Weights of a small class-conditioned image flow-matching model.
Training: 7300 steps, batches of 128.
Data: trained on telescope images of galaxies (Galaxy Zoo DECaLS), 44167 training examples.
Rows from block 5 of a small class-conditioned image flow-matching model, named by matrix and row number. Rows with one number belong to one neuron. Each number is 128 + 24 x the weight over its row's rms, rounded and kept within 0 to 255. All counts start at 0. Numbers have three digits each. After the name is the row's rms in percent of the matrix's.
After each neuron's rows are labels from the 100 images, of 14976 (inputs lightly noised), where the neuron reaches its largest size: "strongest on" is what is common among them; "colour at peak" is the nearest of a few named colours to the mean colour under the peak. Only what is clearly more common there than usual is listed. The data: telescope images of galaxies (Galaxy Zoo DECaLS).
# gate: MLP gate (model.blocks.5.mlp.gate.weight, 416x160), inputs 0-79
# fc1: MLP up (model.blocks.5.mlp.fc1.weight, 416x160), inputs 0-79
# fc2: MLP down (model.blocks.5.mlp.fc2.weight, 160x416, transposed), outputs 0-79

gate.102 091:134133077151115143110161103146159148140158169125076079080141156132151122140109107122155164111124098124153120110110145163135144132152098094167157110124125168125102166099166161150145127156129128113130166097101110117133132126111125142170111154
fc1.102 078:121145126098122125134108123131132141122141125149135145108143130087120122123152112135108104118112113094144152117139114150111091160104097105133124135118116147126104153156149094120165107126165159146173111126109139137139121139126153140131082086
fc2.102 081:135146131131096118119144131096107158133132133166106051071153140117100119119105120134142144140129118170179131139127123129119066200129141172118134105125144095126111101132130179142125124147123121141094126114123105131130128140089131113147115141
strongest on: edge-on disk: yes
colour at peak: brown

gate.108 089:152115116140129151137119161123115097115113092154117072139131133119146132162152114157143154146073161139100116151101130110113124165159112076093082133141128126099140167105127116098131116156110094137164131103098107146121146137093146124127163121
fc1.108 082:122104098150133130113123095093140154142077159105120162112118152144081122121130153156144130126174154126151146109148122163142139086150137185160175137093132141156151106134137137119168127107144147098102125134111082103135108132158147093126095108
fc2.108 083:125156107168106139119123159178098180097155204138132135109099149102148134128143148154106124112104132111086129160109118125119158119188134119160125098145103131165125154103147114096133141092151127129118107127131101101146140073121149093117115123
strongest on: edge-on disk: yes; roundness: cigar-shaped
colour at peak: brown

gate.289 082:137100174107167107141126125135107145110133168110129110084162157128150114151140123099155135129118109132104156124092130098163145148103106122099117137113124085180118121152151134073158139124130136126100118140151096132147142153118159139113142101
fc1.289 101:136130087152078141131118147102177135172118136118091110076133110138132127142099135143115095182150148076121128140114084095108123116096120171135132050122100146142143172132129192128094130127116100121165118100141122156109142141085162101112127175
fc2.289 088:120134180115073146110114195139152134082124120113103140110133108132138127137140133129121159155083139142141146107118101160108106111156111090130118084136143107161160096139146182126118130144109147119083131110117128140124143107092144104117113172
strongest on: shape: featured or disk; edge-on disk: no; spiral arms: yes
colour at peak: brown

gate.78 103:097130154148083128170080127115099137123134135140122112100166117135127117107148137099120129134136144118104123119093098109132128139164148124128143103113153106122076213150106131110086128121140141126182132124133107138105154118064124135128143147
fc1.78 101:160145117152109119133098172120106135111152140145131070101112134124140112111149116123138142167124152111116113145129122124137166200190129131101133101112155146129133195096135102124099110114108141117142159109108135147114145128107074136169134129
fc2.78 099:111136174127138115150148150127137109109099073127072148145156139141123154088093164119151174115134143135172103117130121119119126146145102085126124101122141151104138106139096131134103134160126111113123126119124130153124155103132149172127190124
strongest on: edge-on disk: yes; roundness: cigar-shaped
colour at peak: brown; grey

gate.198 130:101103096129082124126124153112108114128164131128089142112158150110085090157152178147111178125133156095143117117143141093090149117139114135180156110107147089132120117068145130137137097137177112104131108136206128128170133124134122146125135103
fc1.198 107:104062111115088132126119140117121118122112116111087119100165105121092090145170135147130162144121120104152128138132131074107126119124132158113171109142151089133111112073145117093138109117166125121146140124163093144188142139136114168139145139
fc2.198 105:106099164109087103107111108126102098114103170113083124116136114116175080129138181142102114131108141167155118134171153158109138101129128105162168103152101130135144128075127116117120150140155137098134117113170114135168118107147104145139134086
strongest on: spiral arms: yes
colour at peak: brown

gate.344 065:116105105131132122111061173140132139133134157141132180151146091120151121158131136139109115125116106147124104088134148119098132134146107096141088117187147174113163081134110139144116124113118131134118117113062108134186111119135090115115135149
fc1.344 067:137103140144117135149097166096153175140138095083109104115135111148076077083130136124103143164137147081154166138153137124128107136122115118172081133110158140137102121122132128141130118150146136117107115150130098128114128096139142124148116112
fc2.344 095:114128115131097132127171082125119150074097088111114098120092123134143123136144127139107113148126181143118134128175112140134090078154117125150138128083109146139136124113127109131116087106128143118146135178145126125125111162112138142135131140
strongest on: shape: star or artifact
colour at peak: brown

gate.60 107:108127121145093129118125159111129143113137129141148128145126136163180142128142104158159132152122161126099140125150123114089075109129132128158132143129108119096120109127180096140122166127147075121143153148103108140106085114204121138143130171
fc1.60 109:148132126126116121088146151116114161077153112128104123132115106180130132145150127165181118120162143185103115174126138143163090109131136153125092112118100077090103148145110144115114148111156105110137130103118115103114146140158147126136102186
fc2.60 105:083111138109141109122127129135140078129112117126136157131101082157148125124131122140156138131128171102158147113169150167149138113150115072158114139147096143127133175125163124143121098137095131090109128128147143140154111114153149155125137158
strongest on: spiral arms: yes
colour at peak: brown

gate.140 097:138127126082094120164117104110148134146156130101138115138136135134086118109142129103150126147135141193139108145149157142195101115152095069125167105148123126153187103093085164150163135109124164108117127096137146136153092126129114090134108104
fc1.140 119:120142138060123175181084096094149125127115158111121140114133162130084132110127094113144133087132132196125142137081132152190130156148124101121161112155145092136146127109162142119153105145130136124146134136158120129129125129102150117136127113
fc2.140 106:143133142111142153107073076130125101156146141160128166136119146123145132169095084116157094107144125090094111134077103099107111134131136124140118109115156138111116108124107083083113161160139166134091118102098130113111125131125102120148110113
strongest on: shape: featured or disk; spiral arms: yes
colour at peak: brown

gate.238 108:113144104131144154115122158111177137146117147121096105117141131103144141127130112118110092159180173078101156160127165076130137157123126159088096085102083125120136122148129185084134122115130122138148134126107097170126115094108174112152116153
fc1.238 105:156135154128125086129133093137089145111143124136146155128107114140083131146133140146153147103084101191168090140128135162126110121141138102153141172161165136120131138089109071177120139125123148115114139137151142109102143175123082154097132088
fc2.238 111:151132130116105114122186112127102147131126151137118116101101140130110109118122105133152127162174100124104155154133101088135127130152142121154134140158077132159112148109121137150136133165122138126131147143132132121102119151092118118161186157
strongest on: edge-on disk: no; spiral arms: yes
colour at peak: brown

gate.44 090:128138137132113142072092103145119113132135161088131090122087146137129126172102158121128127098103121124083143144091102120092101118098138160112130148174121158103116138138156195125085127204124151117096099122116139128108123151079159150112122072
fc1.44 089:140113153103141088156151117103124112105114163161124127125137101140133140132132130110169091134164120168126152159133169149165104069111144106148127144160133100144122093138135085123129140096152138113142126092156109104151140092153107111105115147
fc2.44 114:135113132107131129092213170165129130128135191127095158121136127144128145136130103139121106149122130128144123113145165097136136099120135167132125127141125154135135160113152101114115126112115147099100119125120142134125140192173109150156130116
strongest on: roundness: cigar-shaped; edge-on disk: yes
colour at peak: brown

gate.228 075:126110131134119143127116126098082163150109133181158086141109139121119122145137109100121149135145093120116142116115120164149147100074158082129160121131100129122181135138127108151102119111124096168185132158140156149084123133156065154153110121
fc1.228 086:172089149157148176169052123102138132155105138103143121144113121154118165104160082089097156123174163098146119113149149164146169108118115111143151092107092147146172105104120119140099119099139145110128145150122143104118144075156132115129118111
fc2.228 095:125139138119163117135060125134110129104137115113159080156110138124127154159151138134119113109106131126119081123161152093134139153143115112131108130129130122148149162133109158114131135103112135152105120147133115117129139135154102140104139094
strongest on: roundness: cigar-shaped
colour at peak: grey

gate.225 116:157141160158131115165122142122152123144138163123140125128113147138094103173132091113123132072110142143159162168140140137136128112072113135116149136159114110154144113099161110125119144150133121071142109135132105107108128061142174126085086118
fc1.225 126:108144083144118158103157096136144135142134137113118115135125158112158140169157160165117112150117093133103101099105134128120138103121124046129114119099130142089113165145163170123122149110112110157131116155118152160141136140108122142142175156
fc2.225 116:150136091148098136119059129146130136134116150101118119130110150148142131109105140148127140129135156122121136119099118114111123153168127165104142131106110162135097071143117152114127132161132102114107118105159135127144142138135140151143146139
strongest on: roundness: round
colour at peak: grey

gate.46 094:103149123095105115139102160147138136124137080109098088105140120130133117068051098132121140138142114142157137119108133105152121190168109125138103112105120112169078147104120121114158129137136155132157141137115133127109156111134130108144161130
fc1.46 101:117105099133132100148149176141147139118130101110105145117147113150145118079070092125139110151153171142172109117159151137104153161140070104121099090176099108127126141155147150138139132156121129121154121095129132141118122068151156139109163140
fc2.46 107:121132103127069150147093130135132143134122140155128121120118129118136131087178118120126119171111147147127151122125083162118160146100150159116154139103116156106125076119151077140128129126141110133148140142144132138147109187094117128165063132
strongest on: edge-on disk: yes; roundness: cigar-shaped
colour at peak: grey

gate.302 116:117118163111134115143140168145129105123144141154109130108116135140136127166122102089151110085091120100119144150104150062117135167100100118123107140152098116175119145159135108103151119176119149109092085091151102134118131180127159126099174103
fc1.302 103:114139098058106133154153114110199139172136123091127078106095134122107094109129101104127097125133123119132130175101132118162171132133129138099128120142158107147138124119138165129147121131124134103112141151142091117126125138062150116100103123
fc2.302 091:131144121143088145134114104108168146096149090085178089148126128112132108171172128107104123138087141103123130103163099122151164088081120127134141116117131116145147148107147172131117101089138096124108137164158133130129132196118132108119080141
strongest on: shape: featured or disk; edge-on disk: yes
colour at peak: brown; grey

gate.231 099:178117173140105150209091157089132135093113178159121104127131113146115136141114104084127140112140148120138118157134108126138134167086125101124130115104129114143095146133101081144144080143137129079118117118139098111077121111121111135115096112
fc1.231 071:111123110130106136172123122118119135157114137099115098116139102106098125103098116103138165095107112161106139120101138105151119151072145121100144127112157153111106115146089098179144096174098137131143114161117139139130108159183133175092155110
fc2.231 086:144138077134088126082063189168107133140124153130128068139124118146141118148119088163126112122121151130121102125125105111139115206177130167113136129153110117145085104126158133171115147127112098125098125118143138112118136150175111130140122138
strongest on: shape: featured or disk
colour at peak: brown; grey

gate.211 122:185158147122088097166132127145099140130148111156099133091133100121136085150093123103156114118111144107144069122119131128112137126103093093128141086102102188131146158152111147151108128167114142108134129058122135092098161148097114122095110123
fc1.211 092:129124165102137150140120145124119099136160144125088124114130118176113117153108078125118115133114164147074141183115112131113148066138184137118149101127145113136155132133123116120077116131099141103157114062144103114131160116129125113116148118
fc2.211 098:141145099146099130103155156132115124110084125133097132102141114166120103113145124121119143141172178112070179085142106148126151075137059112160115104132100112148141140148123125130116109129110136103086108046141153097116092134137145120110157151
strongest on: bar: no
colour at peak: brown

gate.166 130:125133138189126133137140163140094144145144120131146114148120127113146138110085139127116146158131140164135132134155183128123149126145102091133126154126128137118099162132114101083130143109134077148184151150077172108159129089143107142138132123
fc1.166 094:128151137124139141132061133143135090131109135092143138126107133127121136135146153099129136134137151157101139132137100167128095127114133172140154122197134126137151099112101107113112111120137189138123124122136138145132124143108146124182101136
fc2.166 133:113121142155108120153090066113124107120107147111114154134110129130122105090170144117164172127124142125119144113111065145128093113144125072122136120074127150127170136116120104128129104151126103108170127112149155145123121091105148124118118128
strongest on: shape: star or artifact
colour at peak: brown

gate.8 075:119117067154117157115154114141115107177138168071111060097112134130121164085149175125134150121129138146135156116170117109132127136125151143129159117133156150113135149076153115139125111124126115148129095139070137140146110150136123117175158132
fc1.8 067:074111087135094135148132110138119140120137141103120152095116143153155126126133132146123160111125139121128102113116148093125158155193127120128136109096122141087149146124105175128105150106127135133177127181119129157112160177111114100143157099
fc2.8 068:151156144111161127148141082113106093141162136167177177161132137124140125072159113101147137146093119116157136127122132142120156126131131136153107136125171104115143144116113178125123090099147141160080129139124111112133128107130118086126124103
strongest on: roundness: round
colour at peak: grey; pink

gate.234 106:127113147143141120111140158139110131126126113117167130112117130127129148077140134145073146089108127142114119109153148135112187149140137133132108162077138136137083101116136155121132140113135111154160163178102155116129131145096154138116108124
fc1.234 101:141107128133127096096153178159149127108137135123087117157143094147130161185119139113172100154154138116129114132088125111122162140086097109101121127159150137152118181159115134140124125139102140110088113107127071148095123148128095125091170157
fc2.234 120:121123121090126126118149100112113136106101118168096112145152116147124175082102128152133098140134137161184146149104124150138103102167126186136153126163127155111105073147140140133114117133125152144154110130109118151133126173087100157119150136
strongest on: roundness: round
colour at peak: grey

gate.24 101:097181107129110081142151102143122150145111111153159107111144131127133114106152131149092136096128110092109134097161165128095170109142164124137094164127178145101110104152117143121120121134138119167107135157156113112118177136082172146107108125
fc1.24 069:160110124088149156147133127100118160101143135089104134078121126130124101138141166118171143111115140130123101115091087109124138152156134142106145119122108117147157152129135091120130173124131120098138122099123117139141125110165092125141110130
fc2.24 110:157101101118142195159158165110134194130084103114146109089139130148128161138107183163169116153145142115117136114132119141135101132121156124129150111130167142129145084138131109151154119149149112107100129122109082196151149124134056096119123162
strongest on: edge-on disk: no; spiral arms: yes
colour at peak: brown; grey

gate.266 119:124144135102116141137089192125148147101092070164127114130160145123135121123122075139131140131094156121087119136116101146135107137104135082131157104133127094100084193139131129092105151108124136150147118124158134166110118141098125112189162153
fc1.266 103:123157151138122124143123105128136136139143085091157190139149127162111090107112113095089107134140127156132127140156147113127197067121114142127116113149105146122147112127101134146101107141158131122104101137140164133112123136142126128054104075
fc2.266 105:121133117122134151125132196150128100115150142111129166126120121126129140099121103148122117117135160088107101112090128121125143091179134157139111101132120158134101126131139137090084124089139132120094090134131128122144152120140155146117123113
strongest on: roundness: cigar-shaped
colour at peak: brown

gate.42 061:137137112110135139130119167125142123144126150144133146118133125109153083172099083145098106141109135104110110129160140082119142121172113151112140083193104160094179119118104144138115130129106125134121122135107155114146141151145097159190109127
fc1.42 080:144127136092094133095132161162122129141120100131162141131133101097153140163146147089121147088104136140132088110140118092146156141123112099092128159131156140092116143129076117151124137137115173118124124168128166150104139151094097150138132090
fc2.42 095:155114138152105124127129193164132149134111140129104156084168121142138126074140137131105105153148105189134193121125122128129149146052122144133153117111118127138139127128178166167110113124119107125137128131132150132139156073145137133169101106
strongest on: roundness: cigar-shaped
colour at peak: brown

gate.71 085:140134134100158144127099126106103060137097138124134121122126148156140102076102109152134127127123144141114160135110111113149112130111149161121135163109133123147128110152173115112120108165095137110150087101116070117120089112122097132109095099
fc1.71 086:153095123150145092113128116112114105095133107128095114134123126109118137135144113163142127151162124111168139136166141142115138138139060142150173132165131129122112154142128113133162138100111083114081118106147154152118133143176192156135098121
fc2.71 105:131092145154130129145138101138083125122142195141113166122133119148126141117139137128142143139121118152136123140111108143129058091164108116104161144164128151134170138123145090119134124101126136137153132160136140128157148155131084132155118150
strongest on: roundness: cigar-shaped
colour at peak: grey

gate.206 102:121144169091083112116102133163131150127153115101116084133134122144152122133176128114132134115114137097108117151116092099120104131111138103108149118180181118106150173147086146100133103158100144137121130105125131145147138112108169165107192117
fc1.206 108:093117131119098120130127108144161098127123068136113187140097101133118132140090121093162098125154108105158128139085087098123086125122122144157134127132108124154155105116122133134129148145128144145153133120146110116122128131139151093150123079
fc2.206 102:142155094119099148141072044114100115152141130139201125133126131119137152143121120115115074130142144112089132144094067125132106126161127123130133141143127154117108106150110164096096115111125143175104130147131108130128129105083138127106112115
strongest on: shape: featured or disk; edge-on disk: no; spiral arms: yes
colour at peak: brown

gate.275 109:113096140127129143135150162151134122113127134114153177111135092111128112127102111147165133130102131193143095147111124093123096128132133146138082121128119118122143138126167112098114165105171102130126130164123077141106082177171132133167143104
fc1.275 124:100151127151146173142130131140170099135110138116131120096104139130127132125158121142078134139096086154153091139115104187111121121085127148123142123127142129110109127124130060130125131122145118095142107101150146116142112145143123167150118157
fc2.275 104:093140141128135125108124156141166097137146176139138183138106110137120173142141106137126106129128126100138130154099116092107121107182121093167112155154090124118094149119134069129128141121124146121110123099146119124143144059149152151154123142
strongest on: bar: no
colour at peak: brown

gate.34 105:129137143127090179134136190081142139118142123123144132152101130150154119145165107103135068142142154122103132152113109101165140110088103129107146117153142119159127133118123133163107166090089135110085114145156116153126103173060129132144141139
fc1.34 109:145120127140121134147116184126137163104125137111160092134135146110131136117150098114109097144109172120078117138120121137150216123103079084133098118114118114126114177138149165116110159088122132131106122125141137132101106201076141122135141144
fc2.34 104:103132162148094132132151123119133180105136082093101160108110125113120129170104180158123155163096132113124119120123165106137104086176122118133150093154130130135133186088140156121115115112109092101101107148135095142131145139093144145144115135
strongest on: edge-on disk: yes; roundness: cigar-shaped
colour at peak: brown; grey

gate.79 090:118139119165110131127124112139101117086089139116119142152154136137172160092123119126161123185128099138136120131126124170156126105095091153124131131122119093149072116143132151095112134089126088126157132093129110146132105147121154164119124167
fc1.79 081:109120155105144093178167097101148146136121133154177138139135094103147120155155095130170135117122109152126118138116107119132096102144140049146119114137138111146122129155137106076153168110133099140132135092160108165144116146095120080116148123
fc2.79 090:109151147107117099156135086131118065148147106113130099153143146119116132123132106093141155199125096109106149140100099102123120134159141127133116135100140143110093137149116168117114173125128112149122142094116162121136129062132162131098166087
strongest on: roundness: cigar-shaped; edge-on disk: yes
colour at peak: grey; pink

gate.139 169:134146134158126122130099139105082109110130131143148121158112170138155133109079127090110078126147153179132089132149146148146108108137136133136121108152096140127109105132097146137102142075139084105137118146087152110100146116094127157153159098
fc1.139 217:102110119140120129157136123145145128148112149114127121105128076126094154118172140168141156147079117089123171112104116091123141119133135145105112169125180114124140126122159106116132103177101147150111126099181116146134104129162084092111119157
fc2.139 142:095116125097148128117122101162122107103141134129153126135153123132125152142162166101132094148166115159120109151105123149124146106103104100104106167084098134133131126124095127081162161146118142145144139109160111138157148091152109115138165103
strongest on: edge-on disk: no; spiral arms: yes
colour at peak: brown

gate.91 087:150107112144112142129157118111140113090128153128091146134115126125111151132109138138119167131117118135141092101051116096132055094125159115124123125153112135097126146108113077120128105156103108141182125104114102150114128084127061126168138166
fc1.91 085:144084105159167132133122110113111111125160152130147164152138126131129180135114172098124160116125121136148097128116125144123079109125138149163132145145116129132094122115094088090107109136141100116175118122097141105131142076188106155136122153
fc2.91 076:150150125137142146113108109143121102157171143096120136157120159120155115138146110132138110115129137097131108116107105110119032109122130114143128127130136123123119141098115106101099146134119125119070108126155121085124148228135112121174121107
strongest on: roundness: round
colour at peak: grey