Rows from block 4 of a small class-conditioned image flow-matching model, named by matrix and row number. Rows with one number belong to one neuron. Each number is 128 + 32 x the weight over its row's rms, rounded and kept within 0 to 255. All counts start at 0. Numbers have three digits each. After the name is the row's rms in percent of the matrix's.
Before each neuron's rows are labels from the 100 images, of 14976 (inputs lightly noised), where the neuron reaches its largest size: "responds to" is what is common among them. Only what is clearly more common there than usual is listed. The data: telescope images of galaxies (Galaxy Zoo DECaLS). In brackets: how many of the 100.
# gate: MLP gate (model.blocks.4.mlp.gate.weight, 416x160), inputs 0-79
# fc1: MLP up (model.blocks.4.mlp.fc1.weight, 416x160), inputs 0-79
# fc2: MLP down (model.blocks.4.mlp.fc2.weight, 160x416, transposed), outputs 0-79

responds to: shape: featured or disk (60); bulge size: small (26)
gate.160 082:071156107145140160107096138172138099188128109125153137164063090112137107156081087165092161047110102140102178080103103111114091106160126081150153101190099188140156185104127172041136114174141106163129095134098163141162145150062119103182160090
fc1.160 066:109162132148116093131135092134122154155092146113068142101154129088099134169084099099143169072090154131148119131089203156124079092139103133147100116195178115045145112108117140102095094127148105123096156142091157129124137201096191132123125079
fc2.160 099:168162132148142114086156143161143175175130095095125086156095123116123122086163093127137109058140132122128077166174165128118161121132110159128096153046142101121139055126144175137144177135143111198129116101151069129147139203154087128154165089

responds to: spiral arms: yes (39)
gate.277 111:131100129107134119100117161100064163065161136158093151085141126142197154104159145168199110162135111093119112140055143192117132209190116101139127117108116156128173129107093129196086101158112155105129173089159135133096147107122099147106091065
fc1.277 098:123190155130065164102157127150140107151159089157148088133084154099128123154104112121114145182133147127121157096118175045133080119112165134109175095052107094120109131141181127130119125145098112170147157163126108089141143133078161152150092116
fc2.277 110:165100144155097121121117182205127176119120091145141103168059130114141124131118110136129152119109196097131161145143173160132100075089174161107154138108123160097120132150139105128132126130105135088139144112105139152107174090151165143101160146

responds to: shape: star or artifact (39)
gate.336 080:132147084173155119171058129147109057113114179133163074182123118131091119129121123058137120186114160141152112176196126172106118091093108132117123146164137129116104130152081144162077094090110125156145136144143158188110128119175121199096090073
fc1.336 101:124159121118075091129153132183075125158182129116116090091150103124141064156117132100138170099124123067127137147137169103147125146108143125104115128101162180125138181088099152140116110133091160124153129122122116190130152127167129124081102068
fc2.336 120:089127106031082124124076115174170083173144167140139113112154205140114157109174141163176079114119116149101175148148158111163155143091085152132110128136193087153096113117044166095121119093129140171151140107093104160153117107066129109070128070

responds to: roundness: cigar-shaped (26)
gate.363 082:138112172159135131130164117128012149107171175174161092138120149108125114169125147165100081151148079135123108128056142133155115129086141091093178151123135104095137202100123093077118108066098069122133116098103109068199148135120084138108140126
fc1.363 078:136159158065064163156097165124178138142172108110101133093153078125099130139086093099153156153171103097112164123126064114105148209146095141152136113094102090161121154158123102130134095142131118158131107157139123161063092153169165118155155077
fc2.363 083:136126133129154117110120122143097118119117112111142188100151138115133159119154099068145165085111110129059104126118103162122114111150116082128107136155094117112094159115170126142097119147164106117086114113130181103069161188105057098158117133

responds to: shape: star or artifact (26)
gate.234 075:106115094131166091123105181120106190111146186127055088151147148145086221069152058145145110161058176134101121126109139188153169098129091112115125164172139084112116137141174175104124085135117128061120138135087172112118150096121095166202160167
fc1.234 069:107134087166126124168121162058124166136110177153146088156127104154073125089075080078112140144108123131097103160173130125107093113149187108103179179128158107114112121091128118124131101183109089160113118184096190077103109129208101177160174137
fc2.234 101:135128142164122127138145147116163169128152144181101092101108107144105107138120133135150128168166212173109126133105159076117135101084157094122149123113122199120141107119142164105179074129122104093118147129158146135132137103164125178187099181

responds to: edge-on disk: no (52); bulge size: small (28)
gate.300 137:081118180174131146153112120108121061111065116164143169132127098101134161125095093156156135115131121130094109109109135116161109087107096086092135114174177120134091149199111134110149137158185099157124087148188097184089120145164078107141109146
fc1.300 174:159131046114143111125118149110098148136214165141134113152154143170097130087171144129084128143070138143180135128134161092079114130115150133118095169136089129082137125079135140097083118093054160108133212028067119043182120136114168166104139146
fc2.300 147:106127195113143120117132131124136130120158183085129136139166133154099094156100116118161082172190164093180180149174123135099186058096138150145100094089116175063113110152118167161183117087086130113117172200180137071213140134160088158108057152

responds to: shape: featured or disk (67); edge-on disk: no (60); spiral arms: yes (46)
gate.280 084:133165130131165155093098150101164088182059098099144094180099097076114151120081103161084061146129102144144145172163138084110074121145145149170084167175145138081098094139113186170122105103103091164106141190138071108118066131116148154122114153
fc1.280 072:145086148111109130114168064198103120121158109132138104095139177130122099150137143141185167092097150159108074133078107160126203143137057093143110121064165109122123178105148085109094121118132097103163136148076174120144181127114126099110209135
fc2.280 107:110142115111107105149111156150133085122171193100080171067149083137130147079128147162089114121140173121132129130145187127129115176117115129177126194181119140136077075154154070152125122172147149103136113155147133161137161149153125129125129069

responds to: shape: featured or disk (62); edge-on disk: no (54); spiral arms: yes (40)
gate.109 085:096146116107148097174132104116178102148112075126124140145112167123130100123139137125170087169107156074194084145084136111095122175189140137083075108134158098133098104134185105096123116121104102139133139152192101127110116159107131118130117107
fc1.109 075:111146170092145078193127138135205135106144114143149182152153181075128105128117175080117038131116129120142125127150116101098087124170114156132118136141113101153157084192155100059137107132122131099144126184193115131108138151117122138130134080
fc2.109 083:096128146105158121140160142145121145138121106127111148108094169143113115203125176113143101149122138113122144120136087116143172139080069104176081138186156116171069155131144127192101079084111091159098129144133152101158161097112092094136114088

responds to: spiral arms: yes (42)
gate.51 074:107113103115128105103155164152123066138134119120107166137090105089153086117086115152104110135161078140155138103113129104166164138228106185146132134149090170110177068083060145160108127115121135170175192152054131117190126122111140109149104087
fc1.51 085:111173139177119175187162133118158154146135111165119159151114121134096140154149114103124147132121134152143114129101128116140150115067126039130127116067136106166128151168104078112194151135113133141111087110166056129101188101146108128124179146
fc2.51 113:123120131157129119129136155136115122169161163170128112178118108178112107119129150149152144076176152131104143136113094100145135084000082174112126100145146139132128062117173155127110108177100134109109117123125123148125125103065110193093212163

responds to: edge-on disk: no (70); spiral arms: yes (62); spiral winding: tight (36)
gate.63 090:135164059135181136159077129077124121122104121108113162143172173128149143084096116171108133158124116128135153113119102139132134170095173114111181113090103114166149090134125119166151099121130142136142121144087172118153093078117081109126176114
fc1.63 107:159095077163121094139123169168125083104146163186122096140096100144126129150077110142178141190167163140157123181145135142119140188150120209144131110105164129099070138146110091138098069102107090073129140103112074104119133109102162205117107121
fc2.63 093:153155116117107116122182138161136137148097000145134134131133132114122104172108124106143107145121095111098100145158188137136162174086112173131148151110122153153119133144134151170107123114118126191120131118123073140175112115162089105129120095

responds to: spiral arms: yes (40)
gate.182 113:113128118071056153109138165144194112159116130103114170108116100119133141171157138099173164125166138128134193116153091086131142129135148119197138103098110150183114145095097115121096162136152127144144077149116105103127097102112122083124085050
fc1.182 145:185108130114116096113137129098106157096160125159128145122113102142220168149155134135106135066185227109113205098101179069107157128113155157165117147129091155147142128096135158085127158129156102191121102151121157156110167126081155126127144117
fc2.182 131:112125122153103155104138155106206089076157131109072027152144105143183096088111109100113161129104168132108055133143075168110158132139105136093137109111128100101083092118112188087150162139106153158106171121126123159103154157133178169124168144

responds to: roundness: cigar-shaped (36)
gate.122 099:165106115127104126141104156130143144143103110107119082173101139113112110121181148099110147153072145145100120148126124189079163080134150110176119121131091136065147147077119111100146098107069136099184149096130098120171149132177169172179077094
fc1.122 087:097159083137140072163122073105149122153160153138113110093141166143133061159114061102115142127136169130188142100169163179121160071131139103198084187168065062107158080111154091101142120116145201148107152125148109125122153093087087121161163143
fc2.122 067:115150114122127107159176227124137066157129209139155119086175127109096134132147108131135109072114143108149091116111085107150128145156102118133118137108131078143078144115105130125091117088152126143118132065128087103113163117092081122124081126

responds to: edge-on disk: yes (29)
gate.328 088:099134161098117124146204211079197185098115127061166053126130131105096116162134156117097115179144176130115111173094109168158188117144077121118094177144128111129131169147154148108094141126134112133170144080155110148121157116118142100180127113
fc1.328 099:128133154178062135180143082091128120134145152104123116128166162081133075174179146106129158154120095150118092121090112138124145085165145106124074140109135164079148127111104153140148099170150104084122100100109143066192146118135167158157135121
fc2.328 080:109141151143138137171148170110134131175164223118163130144103115144130109126132122143126178114107106137130098114120077125152152151121094102110142119125108091164093137123133127131114131114106128139142155154135157131126131121106179140101144191

responds to: roundness: cigar-shaped (39); edge-on disk: yes (34)
gate.121 090:150164118167152163156119110146054133161079163102142088160130178098122153110148135103142108158112127114117104125182103158168175118143079120086083113095148178122136144142117073103137134140107122083142187068096151127052189106155127096154110138
fc1.121 083:104065151127087147116159139132121132120164103186154121103132124079155073076110143147132106104137175096142082088091060120114116159185112027117124153077101115085075158139134158143075134112119134090137106092121116179073129185136126121180166120
fc2.121 090:112088169121132084121103156120083161108081174122119192184132128130113123110144182140135115158130125119165098187159140095133188106128117172112106096128170093126199096142096109139116138144114130160150094128119096083180130067116174150145134064

responds to: shape: featured or disk (65); edge-on disk: no (54); spiral arms: yes (41)
gate.38 098:139091178103104168111121119173119164171114131073175039094093165116154079047094110158129120074118086123076106123106136148179111133145148122144148145123155142129104111103131218126110160164140143165074108205110088137124145140052153054130148083
fc1.38 095:157085107134105180155134159153148154101152093138128102075134107115160135090149134131147174161178152148127108106074089086129139147212113115172121054107064170138149175059114132093135147131149066109174130082108157150124145110107093079187111134
fc2.38 100:098095168180138118136176105139078107157159105136148060117134127128134089126132138132135097148098140173152164155105147148089115108197144148172108143132090084109120039128121189113154098133137111142136118113165115169109144138133185133174111155

responds to: roundness: cigar-shaped (27)
gate.85 092:153092103082169130096156135132124180157125079093061110125101093122102124124095110189086103064155096102136119118157141109139128198222123168115142152159162174161138127160138109221125077182094144116063145148105141087077123113175093116090116162
fc1.85 079:088128115151185081040137171162073127149116116107106113106089116100155124129114152154116145095133138088146154118139161117119199151176116224106052147153183134170128139100115122103133125146102156096085145089075118113137124172194108102093155102
fc2.85 106:085121102039187154090142106163149091136159114192116107129090127145135133138121170145118148102112144159114080104067130111131076178181150032135139128052152122150115150120156110121134106153161143078039110136126154110103123142094172130071112103

responds to: edge-on disk: no (53); spiral arms: yes (40)
gate.54 089:137141066160113149164056052086157079131092134164136151179139117108076184101089098144167117095086144116157084111126109104127110111118142098107138168163122082081176189148096136164139073118126089137121111143109110112104162151080097163099150126
fc1.54 097:129142139108171090124071069134159156114106119190137186121237158121089163120175116181139148184118155144121093075117121110066084113116128137167155160126069130092134148188164132095139107079163122098149119074122132098132102154147166128105097158
fc2.54 093:098129139131165090110200219112126113135068093097175216109205107130148070193178133061142082145158101126085132143139151115112148069113120153137143118141081177100127115081153144189114146110143079182142106107149130128137104181136142123097101118

responds to: roundness: cigar-shaped (28); edge-on disk: yes (26)
gate.285 094:137182089084105127112114117156099106133066135102121077090126113148080142155230146139110121110088127108043142127133115128132144141116138159153142105181147165069129129095183168136157132139129169117154114136106142202118139156135098132142105092
fc1.285 097:132097166123099107175152150050120184099173101109148137125157126163075131107123116123081198109139123118106128100157094145118141148161119145116139139047145104170102191156105111113145082114183113124137128123143133133120117160135163085121115126
fc2.285 070:150132150150131100100123122133101158160111122116194082087104110110129112117116103074140127102124101143092082137131153150113165086146092111122135141174083075130104139147145177113131156118118148145161108097125126154127091128125133117162058116

responds to: roundness: cigar-shaped (30); edge-on disk: yes (26)
gate.397 061:105082124109147171102084153087085197180130094165092093147112162138164150131156140153101092101078146147089121121053145071122120116106159096087129079152123103094160132124126121061127111138089136141165114171127127133147107108097058114153137108
fc1.397 084:131129063159136134120071083121095069163060119121118102143151122141152096129135141092113144140161149138164113117197127137052078060101097135159131169128114150099159150082106147113127096113121070162166143165083188123134088128120108085151190119
fc2.397 086:174147123133170112098187112132126113194132129143147083212109114121118083103071198146133133099102140106188101132116107172161125085097091109130121122151140165110111122146138103107122100081124136151177130049101087140159102131123139120150127076